Weights of a small image classifier.
Data: trained on photos of plants, animals and fungi (iNaturalist), 4.5 epochs.
Rows from block 10 of a small image classifier, named by matrix and row number. Rows with one number belong to one channel. Each number is 200 + 20 x the weight over its row's rms, rounded and kept within 0 to 999. All counts start at 0. After the name is the row's rms in percent of the matrix's.
After each channel's rows are labels from the 100 images, of 14976, where the channel reaches its highest value: "top examples" is what is common among them. Only what is clearly more common there than usual is listed. The data: photos of plants, animals and fungi (iNaturalist). In brackets: how many of the 100.
# convs1: 3x3 conv (model.blocks.10.convs.1.weight, 192x192x3x3, each kernel summed), inputs 0-191
# convs2: expand pointwise conv (model.blocks.10.convs.2.weight, 784x192x1x1, transposed), outputs 0-156

convs1.188,101,213,195,197,189,170,203,203,247,187,213,205,235,243,201,211,209,207,204,201,190,218,228,207,214,167,186,230,194,187,177,220,168,159,173,211,192,230,207,188,171,201,217,206,191,225,182,182,190,207,171,208,185,195,233,177,211,218,202,165,223,219,185,255,182,198,186,208,226,233,183,234,205,201,232,224,193,198,188,175,180,213,180,244,219,187,178,187,168,186,179,209,209,219,207,207,199,196,180,200,174,217,219,186,219,230,217,182,224,158,185,176,193,214,212,202,202,209,194,198,185,194,193,227,196,149,202,196,200,195,171,184,217,207,199,208,170,209,188,172,242,202,202,188,224,193,207,249,172,188,208,190,181,220,174,237,203,218,182,192,192,195,185,207,221,241,177,205,220,191,194,193,191,207,154,221,202,201,194,202,171,208,190,201,233,235,230,222,198,206,208,218,221
convs2.188,101,191,184,181,175,191,227,219,202,204,204,172,242,201,219,159,154,198,200,239,173,178,204,171,212,163,166,203,242,209,215,205,225,208,232,204,174,201,180,186,232,191,185,212,230,209,208,190,192,218,225,217,184,206,170,209,215,195,176,232,166,175,203,194,182,213,216,214,209,185,199,202,181,185,224,232,202,228,211,186,215,174,202,217,200,239,165,206,179,206,175,154,157,197,190,216,193,189,212,186,170,213,196,194,195,207,222,197,184,197,198,217,183,218,205,196,208,207,235,231,162,203,180,191,201,195,216,173,185,165,206,198,181,201,201,202,198,198,194,202,193,176,180,194,186,212,209,180,204,213,192,209,186,201,211,212,188,221
top examples: class Insecta (98); phylum Arthropoda (98); order Lepidoptera (80)

convs1.127,098,189,236,209,192,219,206,185,215,193,228,259,193,215,221,201,198,188,217,222,200,182,195,202,194,197,196,204,209,189,190,202,199,204,195,178,217,203,185,196,194,196,203,167,184,203,177,231,204,171,180,237,194,173,177,206,222,211,198,198,232,167,152,187,187,197,197,201,183,200,202,251,228,199,202,202,196,198,204,213,209,197,179,182,200,176,257,195,205,177,182,208,234,223,186,182,216,174,212,201,160,188,206,214,196,206,176,155,159,208,176,259,174,180,187,182,219,240,245,177,187,187,214,209,233,192,189,186,203,201,195,202,195,213,217,212,188,178,174,213,231,192,240,204,179,201,175,194,191,204,190,177,191,204,178,187,192,178,219,218,195,202,174,171,191,203,172,198,188,235,229,168,182,213,177,191,184,190,219,174,178,198,201,240,193,172,246,170,209,198,195,194,185
convs2.127,104,215,209,194,212,238,213,173,234,204,188,198,233,201,202,210,245,216,213,228,208,211,196,189,180,174,236,233,205,212,178,175,209,221,227,219,200,183,199,223,232,221,191,206,220,202,231,186,206,186,194,223,200,203,217,200,212,189,224,197,177,187,194,212,203,192,217,187,196,218,224,202,199,204,193,209,184,215,209,219,216,242,190,194,197,201,184,188,164,194,191,203,203,176,224,186,185,212,215,194,166,170,182,212,207,235,202,212,217,196,174,177,248,193,145,222,206,194,212,215,211,214,193,216,195,166,178,164,208,212,191,220,214,185,224,216,185,176,193,202,217,226,172,210,182,237,208,160,202,221,229,219,211,214,226,236,183,209
top examples: phylum Arthropoda (98); class Insecta (96); order Coleoptera (40); family: Coccinellidae (29)

convs1.14,097,248,212,196,201,244,239,186,202,205,142,188,182,167,185,185,227,248,179,203,200,207,218,194,183,210,196,235,196,204,205,225,203,185,164,170,178,221,178,198,169,191,263,217,190,193,208,205,223,212,188,206,201,191,215,207,207,189,198,216,196,178,178,202,211,190,224,168,195,170,226,209,200,169,206,216,248,183,180,211,188,179,203,203,210,205,243,214,228,204,184,217,201,188,206,181,177,221,191,223,205,196,207,160,227,172,199,197,193,202,184,204,199,174,160,190,190,172,182,199,220,202,198,193,216,154,167,172,195,211,185,197,191,175,186,216,198,191,198,199,208,216,194,192,215,204,197,193,225,204,199,188,197,183,149,197,236,202,180,187,189,169,182,206,176,221,213,180,199,218,179,183,189,158,208,160,213,201,220,207,188,182,191,172,211,204,191,197,198,229,223,210,155
convs2.14,096,183,205,180,242,226,214,207,188,239,237,203,177,210,181,195,207,170,218,204,183,175,186,195,185,170,174,178,206,189,188,199,207,191,173,157,196,197,189,199,246,219,207,200,194,187,186,189,185,172,184,229,176,188,252,197,171,200,228,199,179,169,231,230,205,209,208,191,184,201,210,231,187,204,204,213,236,175,207,199,211,199,203,236,220,176,184,214,189,181,189,206,232,182,213,227,208,190,199,177,184,204,258,197,174,203,224,192,148,203,196,196,201,197,205,202,214,190,217,202,174,189,187,198,163,229,189,198,230,229,225,186,200,212,249,234,216,217,191,235,158,171,174,177,210,212,194,232,190,213,172,186,181,199,204,185,189,186
top examples: class Insecta (98); phylum Arthropoda (98); order Lepidoptera (77); family: Lycaenidae (27)

convs1.39,100,227,200,194,180,200,210,172,228,211,187,217,206,195,217,158,189,206,172,211,193,183,199,229,205,182,194,238,225,172,244,189,171,210,179,214,163,192,174,193,189,192,232,179,199,174,210,203,197,197,184,194,209,218,167,199,168,231,193,207,217,185,185,225,213,237,242,183,201,242,212,201,212,176,207,180,208,185,251,194,226,217,169,188,170,208,231,197,211,224,189,173,198,201,229,197,210,212,171,191,213,190,243,178,186,220,208,143,253,198,208,206,218,209,202,213,219,206,189,196,227,203,209,216,157,187,210,209,205,208,233,192,184,199,193,190,173,191,221,214,203,201,179,220,198,224,226,226,177,203,210,188,198,168,205,207,183,198,179,199,173,226,211,206,242,205,231,190,215,241,206,210,199,221,194,184,225,179,198,169,227,217,191,178,209,188,196,218,171,191,189,224,200
convs2.39,103,240,194,165,185,194,178,196,213,188,195,187,199,191,222,208,168,206,190,223,209,215,222,171,189,195,188,227,187,226,178,201,237,199,229,194,224,177,169,195,178,209,167,211,186,200,188,186,155,197,166,202,181,203,190,189,185,163,197,199,182,218,218,216,211,206,214,180,205,200,221,208,232,180,204,173,211,215,204,228,238,222,191,155,212,205,242,196,207,205,185,244,230,199,224,253,178,189,189,214,189,182,199,195,167,181,197,200,212,201,217,196,155,177,188,225,205,210,203,231,181,165,192,200,182,187,200,193,195,199,204,196,190,197,197,177,230,245,170,162,222,195,170,186,216,207,160,220,188,209,183,209,209,185,225,193,203,189
top examples: class Insecta (78); phylum Arthropoda (78); order Lepidoptera (45)

convs1.79,104,229,217,189,188,208,243,218,181,206,156,183,224,206,171,180,233,212,224,188,199,197,205,179,217,189,254,256,177,228,210,249,214,196,196,193,205,204,204,180,218,181,206,201,225,215,192,205,189,189,181,221,242,204,202,199,188,184,216,204,198,193,243,208,202,198,211,208,218,193,237,196,198,195,187,207,197,220,158,233,210,219,190,184,200,204,193,225,198,189,204,233,215,196,193,206,205,195,215,206,211,193,193,214,164,158,234,207,185,190,214,209,248,195,199,200,252,190,216,205,183,218,190,132,212,187,214,212,182,189,197,160,182,180,181,163,203,165,190,192,166,191,191,210,209,185,200,177,184,207,200,200,192,202,177,191,216,233,219,213,212,158,194,211,186,162,191,193,183,164,194,223,169,207,199,214,187,212,212,227,213,206,191,200,181,232,186,185,197,198,201,202,230
convs2.79,099,200,211,194,203,195,196,206,203,188,166,207,217,203,196,201,207,240,193,229,194,188,189,202,202,214,192,172,219,166,237,199,185,163,181,212,184,207,194,203,203,200,181,213,173,219,180,207,238,181,202,150,206,195,211,218,192,203,203,204,190,225,208,173,222,190,205,192,194,189,189,181,222,188,198,248,188,194,217,208,218,210,186,174,194,216,205,211,189,171,225,181,219,239,218,210,225,214,202,185,218,200,205,170,181,161,195,207,223,161,164,202,212,216,202,184,179,200,154,200,191,198,214,200,183,166,203,223,196,195,181,187,234,182,214,198,243,205,188,177,172,213,196,179,199,213,184,216,248,198,178,168,192,177,196,206,196,207
top examples: class Insecta (96); phylum Arthropoda (96); order Lepidoptera (61); family: Nymphalidae (37)

convs1.78,094,207,201,210,187,186,226,206,195,205,202,167,208,203,184,209,187,241,173,194,207,220,172,203,188,200,208,171,191,205,186,187,175,200,169,172,193,178,210,251,205,220,227,228,160,212,177,215,201,251,206,220,168,214,177,211,181,164,192,159,197,202,223,188,189,222,213,213,230,186,227,189,195,200,224,226,206,202,172,191,234,182,245,189,195,220,178,204,212,213,181,179,205,219,196,204,145,204,188,195,234,196,190,192,229,191,186,196,165,213,214,194,215,220,209,168,201,223,187,186,188,157,194,185,203,228,206,174,210,230,197,181,216,194,206,219,198,212,212,160,180,200,189,162,217,163,171,219,206,209,210,225,217,199,226,199,225,180,219,177,182,199,232,229,183,182,214,195,196,205,182,190,232,186,213,164,212,195,186,214,191,222,199,179,218,208,208,237,200,243,202,187,173
convs2.78,099,193,212,200,165,170,213,178,197,178,189,203,177,185,224,184,184,225,173,130,194,189,208,226,175,177,201,214,210,180,174,176,205,186,170,217,217,234,178,188,202,202,200,181,194,179,190,184,211,240,197,188,222,183,245,226,195,180,184,189,245,230,182,184,181,188,169,198,208,185,155,160,231,209,168,200,172,215,223,220,217,210,179,212,227,180,190,182,209,211,221,200,231,157,208,190,185,190,210,202,183,183,181,196,190,190,206,184,195,214,175,230,184,194,188,175,220,162,183,231,191,209,216,178,210,186,229,227,199,192,210,205,259,226,228,205,174,238,176,181,214,182,203,234,220,199,183,167,177,187,208,164,215,204,155,188,180,211
top examples: class Insecta (61); phylum Arthropoda (61); order Lepidoptera (45); family: Nymphalidae (25)

convs1.31,090,197,184,179,223,186,226,207,207,212,168,228,200,199,224,174,236,179,233,162,218,182,197,226,194,212,238,239,167,186,207,216,187,190,210,178,229,234,174,190,181,217,194,180,246,211,200,191,208,204,164,175,184,237,145,198,182,183,176,200,213,204,181,220,188,177,204,171,213,182,185,186,188,211,168,233,191,199,187,190,186,180,170,224,193,199,181,227,164,194,164,217,176,199,198,225,205,170,213,235,219,188,184,235,222,200,183,186,207,187,210,225,213,235,204,249,221,193,221,197,229,206,166,202,197,195,188,193,213,187,193,219,177,221,204,210,204,200,188,206,173,194,194,188,194,192,214,208,220,221,196,209,204,215,179,203,221,220,193,214,195,159,200,205,171,244,184,172,219,214,184,227,221,201,196,222,210,221,181,197,190,176,219,187,165,189,213,213,207,222,203,168,206
convs2.31,098,173,184,188,238,171,202,204,231,185,181,185,268,210,231,216,193,190,163,222,221,192,218,196,187,181,206,181,207,223,244,176,180,222,176,221,206,156,176,199,193,211,202,195,173,222,209,200,218,228,233,208,218,211,195,209,198,239,221,232,192,191,219,205,224,202,193,212,182,200,234,188,176,174,174,219,236,192,197,201,199,219,162,196,184,201,196,179,203,214,267,201,186,224,225,186,188,206,237,203,223,184,217,219,199,217,175,219,184,187,215,208,213,223,214,229,183,204,210,201,143,193,212,171,230,150,189,178,209,191,178,198,197,204,238,186,155,182,196,218,217,233,185,194,215,207,207,174,206,192,227,201,217,179,215,185,192,166
top examples: class Insecta (77); phylum Arthropoda (77); order: Lepidoptera (38); order Coleoptera (27)

convs1.15,088,216,211,220,197,219,212,188,208,205,209,218,211,192,170,173,175,185,177,202,171,213,210,234,207,218,193,225,187,210,199,188,217,204,176,176,199,201,183,221,187,184,199,201,187,212,224,214,249,198,195,188,165,183,208,187,198,182,215,223,204,211,199,200,230,197,184,186,216,192,215,223,200,180,200,231,224,189,174,196,200,168,182,181,240,188,159,217,168,172,200,218,214,198,218,213,203,202,212,202,242,175,191,218,175,202,193,172,171,219,217,208,234,199,207,189,173,188,207,174,170,214,181,177,214,180,196,249,174,231,158,184,224,210,182,165,189,231,207,205,208,226,172,231,152,204,214,201,210,183,197,211,209,182,173,208,252,178,197,182,216,199,189,186,200,197,183,208,197,183,143,193,204,194,213,161,216,168,204,158,203,232,227,199,198,217,196,213,158,213,184,212,192
convs2.15,098,212,159,191,197,202,189,208,203,178,162,196,184,200,152,205,199,214,218,193,160,233,196,206,170,181,196,229,178,179,249,211,227,213,159,189,216,192,175,194,188,220,209,183,179,185,219,183,193,192,186,237,173,216,215,203,228,171,208,179,186,195,211,183,172,200,191,180,218,198,187,213,197,160,219,182,185,207,202,221,197,193,213,236,212,203,239,193,177,191,190,177,197,190,198,199,201,186,205,195,211,213,213,207,217,160,194,160,168,185,185,228,192,223,202,224,205,202,186,199,195,175,242,202,167,189,188,203,232,194,217,198,206,188,198,204,180,194,191,203,203,208,154,195,214,194,208,190,193,222,187,195,187,211,269,173,178,218
top examples: phylum Arthropoda (61)

convs1.97,100,208,201,197,247,197,221,155,224,180,226,230,184,189,224,210,195,226,201,198,207,223,194,236,215,228,184,182,218,205,156,186,222,199,183,225,186,191,213,195,215,184,184,188,161,196,176,154,183,197,189,192,177,208,193,214,183,185,202,227,203,193,172,246,225,201,212,217,206,227,141,222,206,216,191,145,180,188,219,210,183,198,155,206,196,227,153,176,186,193,244,206,202,232,204,200,208,191,203,214,201,157,209,243,201,259,189,180,217,173,212,185,187,251,186,182,206,220,191,187,198,205,202,176,186,202,187,223,203,191,215,164,183,212,188,199,217,218,203,196,188,187,212,179,182,196,190,206,230,184,190,203,207,208,181,217,204,188,194,202,205,176,196,180,193,186,194,193,198,208,200,203,210,177,216,208,200,196,202,176,202,216,239,184,203,185,194,225,165,208,166,212,204
convs2.97,102,195,160,226,215,249,200,197,210,189,199,181,205,219,191,199,170,176,217,193,214,207,204,218,248,184,197,186,218,153,228,197,166,210,251,198,224,226,216,201,214,200,202,194,216,228,180,180,194,211,207,215,197,228,172,226,208,183,196,201,189,170,208,218,198,168,233,188,198,219,171,201,209,219,185,202,192,209,179,199,172,164,191,215,209,215,194,232,205,221,211,217,220,185,185,191,211,232,204,205,159,208,205,218,220,219,194,203,190,199,204,205,209,201,160,198,195,199,229,192,181,210,167,163,179,186,186,224,198,180,189,186,199,204,168,173,195,207,214,207,193,187,196,204,188,190,193,195,166,203,151,197,184,150,195,231,221,206
top examples: class Insecta (87); phylum Arthropoda (87); order Lepidoptera (51); family: Nymphalidae (28)

convs1.157,087,195,199,193,215,194,152,197,227,197,229,220,208,211,180,210,234,199,183,197,179,258,207,221,183,165,199,207,188,187,195,199,209,204,207,206,233,201,195,185,184,226,195,189,191,220,188,191,235,211,171,173,213,172,210,194,212,188,215,212,192,211,171,226,214,192,219,169,212,181,222,191,162,171,205,186,205,183,205,189,205,202,212,196,191,184,197,187,205,234,192,178,188,170,202,221,199,201,195,192,212,212,168,165,203,170,209,183,216,207,224,229,178,186,175,197,194,262,201,207,181,201,184,204,172,208,224,181,185,166,160,200,206,225,240,216,155,180,196,191,203,206,193,182,209,175,195,204,181,232,229,216,169,197,196,251,237,217,235,191,191,194,186,187,197,232,197,179,200,214,154,214,235,204,170,175,228,226,202,220,174,197,233,210,214,219,204,180,206,183,186,222,204
convs2.157,098,218,171,171,190,203,187,187,227,191,243,216,202,214,181,234,213,204,226,196,195,206,174,227,209,210,231,169,198,227,218,149,221,195,175,211,191,171,183,193,208,178,217,186,210,230,184,195,173,215,212,204,191,187,204,209,216,199,223,229,181,203,208,228,194,189,202,190,193,201,193,188,214,207,185,189,200,225,204,184,203,187,213,207,243,197,213,205,206,193,222,182,185,174,187,234,192,205,223,227,202,203,203,173,188,160,215,177,153,215,218,227,192,223,219,199,169,183,187,236,191,213,245,172,222,196,222,207,195,223,191,167,210,214,199,182,201,175,186,178,230,191,190,213,214,177,185,178,184,168,212,186,186,208,216,199,199,183
top examples: class Insecta (67); phylum Arthropoda (67); order Lepidoptera (32)

convs1.172,114,218,213,239,238,189,228,179,217,180,219,188,199,206,183,206,230,225,172,192,202,207,163,190,210,202,237,240,196,235,205,209,231,211,198,225,173,218,244,187,237,201,197,209,200,185,223,240,194,222,194,194,190,223,236,217,214,195,209,195,207,198,217,206,193,202,192,187,159,218,251,213,172,181,236,243,177,184,203,210,220,185,234,198,174,224,194,199,174,222,209,212,168,219,200,189,204,201,189,211,175,175,212,205,189,220,178,193,172,199,176,194,234,167,231,178,173,220,234,206,247,185,196,201,197,205,228,193,219,217,209,173,220,176,205,175,207,197,194,182,243,193,210,156,205,197,166,210,186,213,170,223,215,205,199,183,208,223,206,182,185,210,206,205,178,183,213,169,185,217,188,191,192,196,204,174,191,226,211,224,207,177,195,228,215,206,206,197,205,188,222,224,191
convs2.172,103,198,179,234,222,189,210,244,201,167,176,237,176,206,226,188,212,194,191,194,199,207,196,187,206,193,212,188,204,182,206,184,186,177,202,212,213,203,213,195,254,224,174,213,218,202,190,209,188,195,171,252,255,222,188,202,231,194,214,168,200,179,195,203,215,165,203,181,263,191,171,181,190,186,173,210,203,204,190,201,177,165,200,204,203,206,204,187,193,207,222,174,193,182,190,210,236,186,183,191,212,174,188,212,240,187,221,184,179,195,211,189,230,190,173,225,200,193,206,202,207,187,203,183,201,249,187,168,161,200,221,163,205,181,199,264,218,202,228,187,154,191,184,246,195,216,206,171,196,165,216,191,219,169,170,192,178,213
top examples: class Insecta (78); phylum Arthropoda (78); order Odonata (27)

convs1.26,107,199,192,213,210,176,173,220,209,204,196,205,205,190,220,197,199,213,198,183,198,206,202,195,213,217,205,179,181,173,206,187,185,217,209,191,198,162,178,209,224,156,194,207,184,198,214,150,201,190,199,174,208,210,204,180,200,218,175,190,223,185,192,213,207,206,160,170,190,205,170,222,188,217,217,174,190,206,196,188,208,203,196,202,206,203,169,218,183,178,202,179,231,233,233,207,209,178,231,205,197,201,213,205,200,214,225,201,225,204,207,198,198,252,165,230,195,209,196,199,208,255,179,190,214,210,190,172,199,192,211,201,207,201,174,232,272,216,233,202,163,210,189,210,182,203,194,173,212,208,213,191,190,189,163,189,236,241,233,211,215,182,187,212,211,228,164,210,179,201,214,199,213,158,232,211,189,185,241,206,202,223,226,215,222,186,201,248,224,221,237,187,163
convs2.26,100,180,180,155,231,189,213,199,240,194,224,201,159,164,187,197,191,222,240,170,213,188,224,191,222,232,208,210,213,195,224,188,196,209,183,151,218,220,204,195,221,197,203,204,211,178,198,191,172,186,189,174,160,195,209,161,182,221,221,235,171,203,250,199,243,222,197,198,211,189,203,188,170,173,195,218,195,202,216,239,219,217,203,174,193,200,185,199,179,205,195,210,191,222,181,199,206,175,206,209,203,167,181,188,177,203,190,201,178,228,185,227,172,213,229,204,209,182,152,190,228,228,213,197,200,181,188,215,190,188,204,195,203,206,205,236,196,192,191,220,222,169,210,204,217,206,201,209,219,192,204,218,198,191,223,195,212,190
top examples: phylum Arthropoda (96); class Insecta (95); order Lepidoptera (69); family: Crambidae (25)

convs1.124,125,229,195,226,246,212,198,205,215,217,229,201,204,234,214,168,196,193,194,198,179,202,224,203,202,192,197,192,186,210,194,191,202,198,202,208,205,164,208,195,164,226,170,180,224,216,202,157,210,196,225,202,168,173,185,200,208,221,215,203,217,167,200,231,218,221,177,197,215,196,256,208,192,217,190,208,200,182,241,197,219,208,175,193,204,201,172,184,183,211,214,227,216,169,183,207,213,178,199,201,197,200,185,193,186,138,224,223,213,219,199,212,189,185,169,186,215,219,207,219,188,224,252,205,182,181,252,212,194,216,208,177,197,247,188,230,185,156,214,213,234,192,181,187,211,173,193,205,207,240,222,182,184,196,218,201,167,233,208,180,224,217,187,185,249,179,218,210,202,207,184,206,216,214,194,205,207,193,234,219,216,174,206,198,190,206,226,186,228,186,178,195,208
convs2.124,100,244,212,187,189,190,198,178,200,219,223,222,187,193,214,186,230,209,179,213,174,210,187,201,186,198,205,192,172,195,187,180,206,162,181,190,226,228,171,186,267,160,207,207,185,217,192,190,175,190,224,180,183,195,177,194,230,186,196,203,207,221,188,217,186,205,182,193,202,216,205,216,175,171,206,203,195,193,210,202,160,213,196,222,211,180,200,193,220,169,219,215,188,201,220,197,207,171,210,197,204,219,209,207,191,207,175,197,220,208,181,207,171,184,175,181,261,184,211,215,165,189,216,210,198,184,186,209,215,216,172,171,228,233,225,171,164,242,207,176,209,212,243,202,180,174,194,222,241,216,214,204,207,230,237,166,209,216
top examples: phylum Arthropoda (69); class Insecta (67); order Odonata (48); family: Coenagrionidae (27)

convs1.113,113,212,186,226,175,201,209,197,229,178,206,262,198,229,190,167,212,199,193,193,180,221,233,171,208,239,241,210,235,236,230,232,222,209,209,255,201,214,209,186,226,189,192,215,205,224,227,225,191,205,205,212,181,212,206,210,199,224,201,235,226,199,169,223,184,191,163,225,214,206,210,243,201,188,211,215,196,198,200,211,242,207,201,209,206,175,176,177,195,192,187,209,188,243,218,212,213,208,203,196,167,221,177,162,173,210,203,209,174,177,201,179,190,185,217,189,185,198,200,197,193,208,216,214,203,186,160,236,186,214,210,183,194,221,185,205,206,210,168,166,232,186,224,190,209,230,196,198,189,191,225,156,191,195,193,170,171,204,177,205,233,193,179,192,233,191,186,217,198,205,215,187,183,228,183,198,194,185,221,162,230,211,199,216,204,197,198,194,184,209,214,233,215
convs2.113,101,188,196,202,262,206,229,215,203,233,203,207,220,171,202,224,190,171,194,180,171,202,206,211,193,187,198,223,229,200,197,192,205,191,194,187,184,241,221,217,224,186,193,184,188,179,190,201,177,175,180,217,185,229,247,225,198,175,240,228,203,165,242,195,243,197,229,199,193,192,201,216,226,209,198,197,229,205,198,163,203,212,179,230,192,233,210,226,217,223,241,208,208,208,180,196,178,197,172,170,195,204,200,185,193,198,210,237,183,177,159,177,238,233,189,209,193,216,220,206,211,218,230,220,234,222,199,195,224,218,218,200,190,198,185,187,193,183,181,188,194,227,209,206,206,207,162,186,220,152,183,235,215,228,161,189,181,206
top examples: class Insecta (100); phylum Arthropoda (100); order Lepidoptera (62); family: Nymphalidae (38)

convs1.23,099,205,229,190,211,210,198,205,200,178,166,199,183,192,176,214,213,177,163,194,208,205,206,179,199,219,230,238,201,215,203,214,198,198,240,187,204,158,201,198,179,190,216,169,214,193,177,179,208,213,237,210,192,215,180,244,202,201,213,197,197,181,244,214,196,194,168,203,171,229,191,203,208,211,213,221,221,161,156,223,200,210,148,224,232,184,195,208,251,197,214,228,188,185,217,179,205,203,202,219,226,158,169,192,238,193,203,226,197,202,170,211,193,148,183,201,216,167,209,209,204,212,207,179,168,174,195,200,184,197,200,175,188,188,187,205,204,170,178,208,198,167,197,172,211,189,202,183,211,232,194,186,204,234,180,159,236,212,184,180,183,195,209,185,186,216,181,162,201,202,211,174,206,211,170,201,214,219,221,196,179,236,206,185,199,217,196,173,187,207,225,195,214
convs2.23,098,227,176,194,224,198,225,229,204,187,203,189,166,213,195,211,210,192,208,209,205,222,154,200,220,173,210,202,219,147,196,221,210,209,156,193,204,184,220,216,178,195,224,203,190,197,242,206,176,196,181,191,231,203,241,224,214,185,203,205,148,202,232,211,204,242,184,199,222,191,225,226,190,182,194,215,191,171,181,190,215,201,225,216,209,214,169,203,227,182,221,174,215,203,252,183,197,205,198,219,170,184,216,214,168,199,192,190,224,183,201,211,179,177,173,251,206,230,217,170,204,222,226,195,178,191,195,214,201,213,225,199,222,221,230,208,239,233,195,196,175,178,196,196,208,206,164,207,206,186,164,184,213,193,158,177,194,207
top examples: phylum Arthropoda (90); class Insecta (71)

convs1.141,096,193,200,187,212,224,215,184,178,199,194,166,207,198,206,221,169,244,184,185,174,169,211,190,179,221,206,206,208,213,198,203,203,188,210,211,180,189,202,180,178,182,194,161,227,203,161,207,196,178,176,218,203,181,208,210,208,187,205,167,213,177,195,191,188,180,203,158,188,204,188,182,195,197,217,176,175,199,224,210,195,174,250,193,249,203,199,206,198,178,173,238,211,214,156,189,183,226,173,205,177,178,222,183,181,207,193,201,208,210,223,167,174,214,217,160,161,171,198,222,231,214,206,218,180,225,197,178,195,209,213,199,219,189,189,188,238,214,168,212,197,177,172,217,202,202,200,193,225,195,175,167,184,221,192,192,195,211,212,186,180,196,198,231,173,216,177,169,186,206,203,189,187,169,158,155,181,234,204,216,208,189,196,143,203,223,228,220,220,216,205,181,190
convs2.141,101,223,196,231,208,240,159,234,196,184,217,219,180,199,228,214,210,176,210,199,205,173,171,144,212,225,201,203,203,203,215,171,202,206,215,196,167,208,191,209,194,184,181,204,196,217,203,208,222,220,235,213,230,198,217,176,193,180,192,214,236,166,196,193,224,217,218,210,203,195,165,198,187,206,181,202,209,208,203,225,177,171,184,217,191,204,204,215,221,184,220,199,211,243,217,195,215,156,205,184,216,223,203,207,194,179,220,262,173,186,212,218,186,196,226,178,197,184,188,233,195,181,209,182,177,234,193,198,193,178,210,192,222,211,185,204,187,185,201,198,184,227,185,206,226,200,184,185,209,236,198,210,192,221,195,193,201,192
top examples: phylum Arthropoda (70); class Insecta (68); order Lepidoptera (33)

convs1.134,101,182,230,179,189,228,187,191,201,193,171,174,195,190,256,219,209,179,198,235,227,208,222,190,174,180,216,221,193,210,164,222,230,189,215,206,226,209,236,180,158,211,175,201,217,181,192,214,205,178,184,182,191,197,215,180,238,182,186,204,217,202,217,189,195,204,237,214,209,219,187,184,174,194,169,160,194,192,198,185,165,199,167,207,179,190,199,185,189,203,216,192,178,175,172,171,220,201,187,215,182,209,199,194,199,195,202,214,170,167,170,199,170,179,124,184,206,196,185,194,186,195,218,181,173,216,216,209,190,203,203,220,185,217,229,184,184,178,173,214,235,190,193,184,172,187,216,220,193,195,219,218,198,216,211,179,175,198,161,176,178,204,215,180,206,191,200,197,180,179,208,228,155,188,168,225,193,206,175,198,173,236,177,183,184,204,211,187,200,229,181,198,192
convs2.134,098,183,219,226,216,209,203,187,193,220,200,223,186,189,191,221,191,216,232,277,195,197,229,195,159,184,210,209,202,200,212,220,185,220,212,223,250,219,200,185,225,161,185,200,165,183,177,188,213,218,193,198,210,203,221,231,174,220,233,188,196,217,195,188,224,217,194,196,204,134,201,166,206,189,212,228,167,226,209,191,219,211,212,217,233,212,169,205,197,193,199,212,199,161,236,201,221,225,208,178,181,205,233,217,179,232,192,201,200,228,184,199,211,231,219,194,215,203,189,207,199,188,169,204,197,176,175,209,199,219,202,224,219,179,224,216,184,193,223,187,211,189,200,207,178,189,198,222,212,187,231,176,195,240,166,216,214,193
top examples: phylum Arthropoda (98); class Insecta (97); order Odonata (32)

convs1.152,097,212,185,177,170,198,179,224,184,225,200,229,232,197,210,234,223,204,209,209,216,229,227,208,184,172,181,203,237,222,203,228,183,192,200,180,221,229,219,187,191,186,192,215,211,200,238,212,209,199,164,191,189,191,216,191,240,177,209,205,238,219,195,193,220,230,190,238,182,210,218,203,201,180,196,173,230,180,213,168,182,228,188,183,230,187,180,207,166,195,240,202,174,179,183,216,217,216,159,182,200,213,199,181,175,203,211,218,233,209,216,222,208,201,211,191,206,193,222,218,186,210,186,187,218,199,232,196,176,223,174,209,210,193,211,193,197,195,189,198,204,211,218,184,228,196,221,185,181,181,148,217,194,175,194,205,168,234,187,202,173,196,230,223,193,215,192,169,187,178,212,243,165,232,193,200,150,198,211,194,231,227,193,207,207,231,216,213,193,171,220,241,202
convs2.152,097,189,212,176,207,200,216,190,214,229,192,207,231,205,177,192,184,172,196,214,212,189,201,215,175,213,199,193,197,182,169,174,237,172,204,195,215,189,187,205,173,195,238,189,203,260,208,189,168,162,192,193,181,204,199,194,195,191,191,183,188,218,235,228,214,192,211,205,206,220,195,202,205,232,199,186,215,201,188,227,201,157,172,143,244,173,222,195,218,199,206,179,184,229,210,211,177,176,196,203,196,217,190,242,194,142,210,213,195,182,211,217,222,236,183,237,200,204,225,180,203,182,208,174,216,181,181,191,191,203,223,198,206,205,182,211,191,194,170,169,219,173,209,212,196,154,183,210,219,225,176,187,182,170,227,184,179,219
top examples: phylum Arthropoda (70); class Insecta (59)

convs1.22,085,178,211,187,161,189,185,194,189,200,202,190,194,210,225,207,212,202,181,202,177,225,219,148,182,179,221,201,205,200,175,151,219,191,219,233,201,179,208,222,199,224,229,223,214,208,221,171,206,222,211,206,191,213,206,172,208,196,195,192,161,175,167,180,207,203,220,171,188,223,168,239,218,176,194,209,217,209,192,187,219,170,195,180,224,216,175,217,227,188,223,189,232,200,219,206,217,183,178,187,221,219,204,211,180,194,199,212,190,185,181,195,215,201,167,237,181,202,154,202,185,238,180,220,192,210,196,199,191,167,154,185,207,204,204,211,213,202,218,189,166,212,162,209,175,211,197,162,204,177,202,149,177,184,178,186,207,262,196,221,193,174,188,211,209,202,199,190,181,233,179,228,182,190,220,188,191,239,207,183,169,221,198,182,198,189,199,217,222,200,218,207,219
convs2.22,097,202,196,226,236,202,177,222,216,225,245,222,199,192,199,210,233,231,195,188,214,209,217,186,200,211,187,193,200,227,177,206,213,172,197,212,215,217,221,208,241,217,191,184,190,196,185,217,187,231,213,179,163,198,239,195,189,205,195,217,167,207,244,184,207,200,209,220,202,201,224,196,210,202,207,228,189,198,197,215,229,235,198,192,192,199,189,180,210,191,185,242,225,186,224,203,193,191,206,225,196,196,179,196,181,242,178,199,207,227,204,200,191,208,173,198,180,218,204,165,245,230,205,206,198,182,195,197,179,203,205,195,236,195,208,199,234,227,211,186,198,175,184,175,166,164,215,191,209,231,189,187,186,198,213,202,208,184
top examples: class Insecta (77); phylum Arthropoda (77); order Coleoptera (38); family: Coccinellidae (31)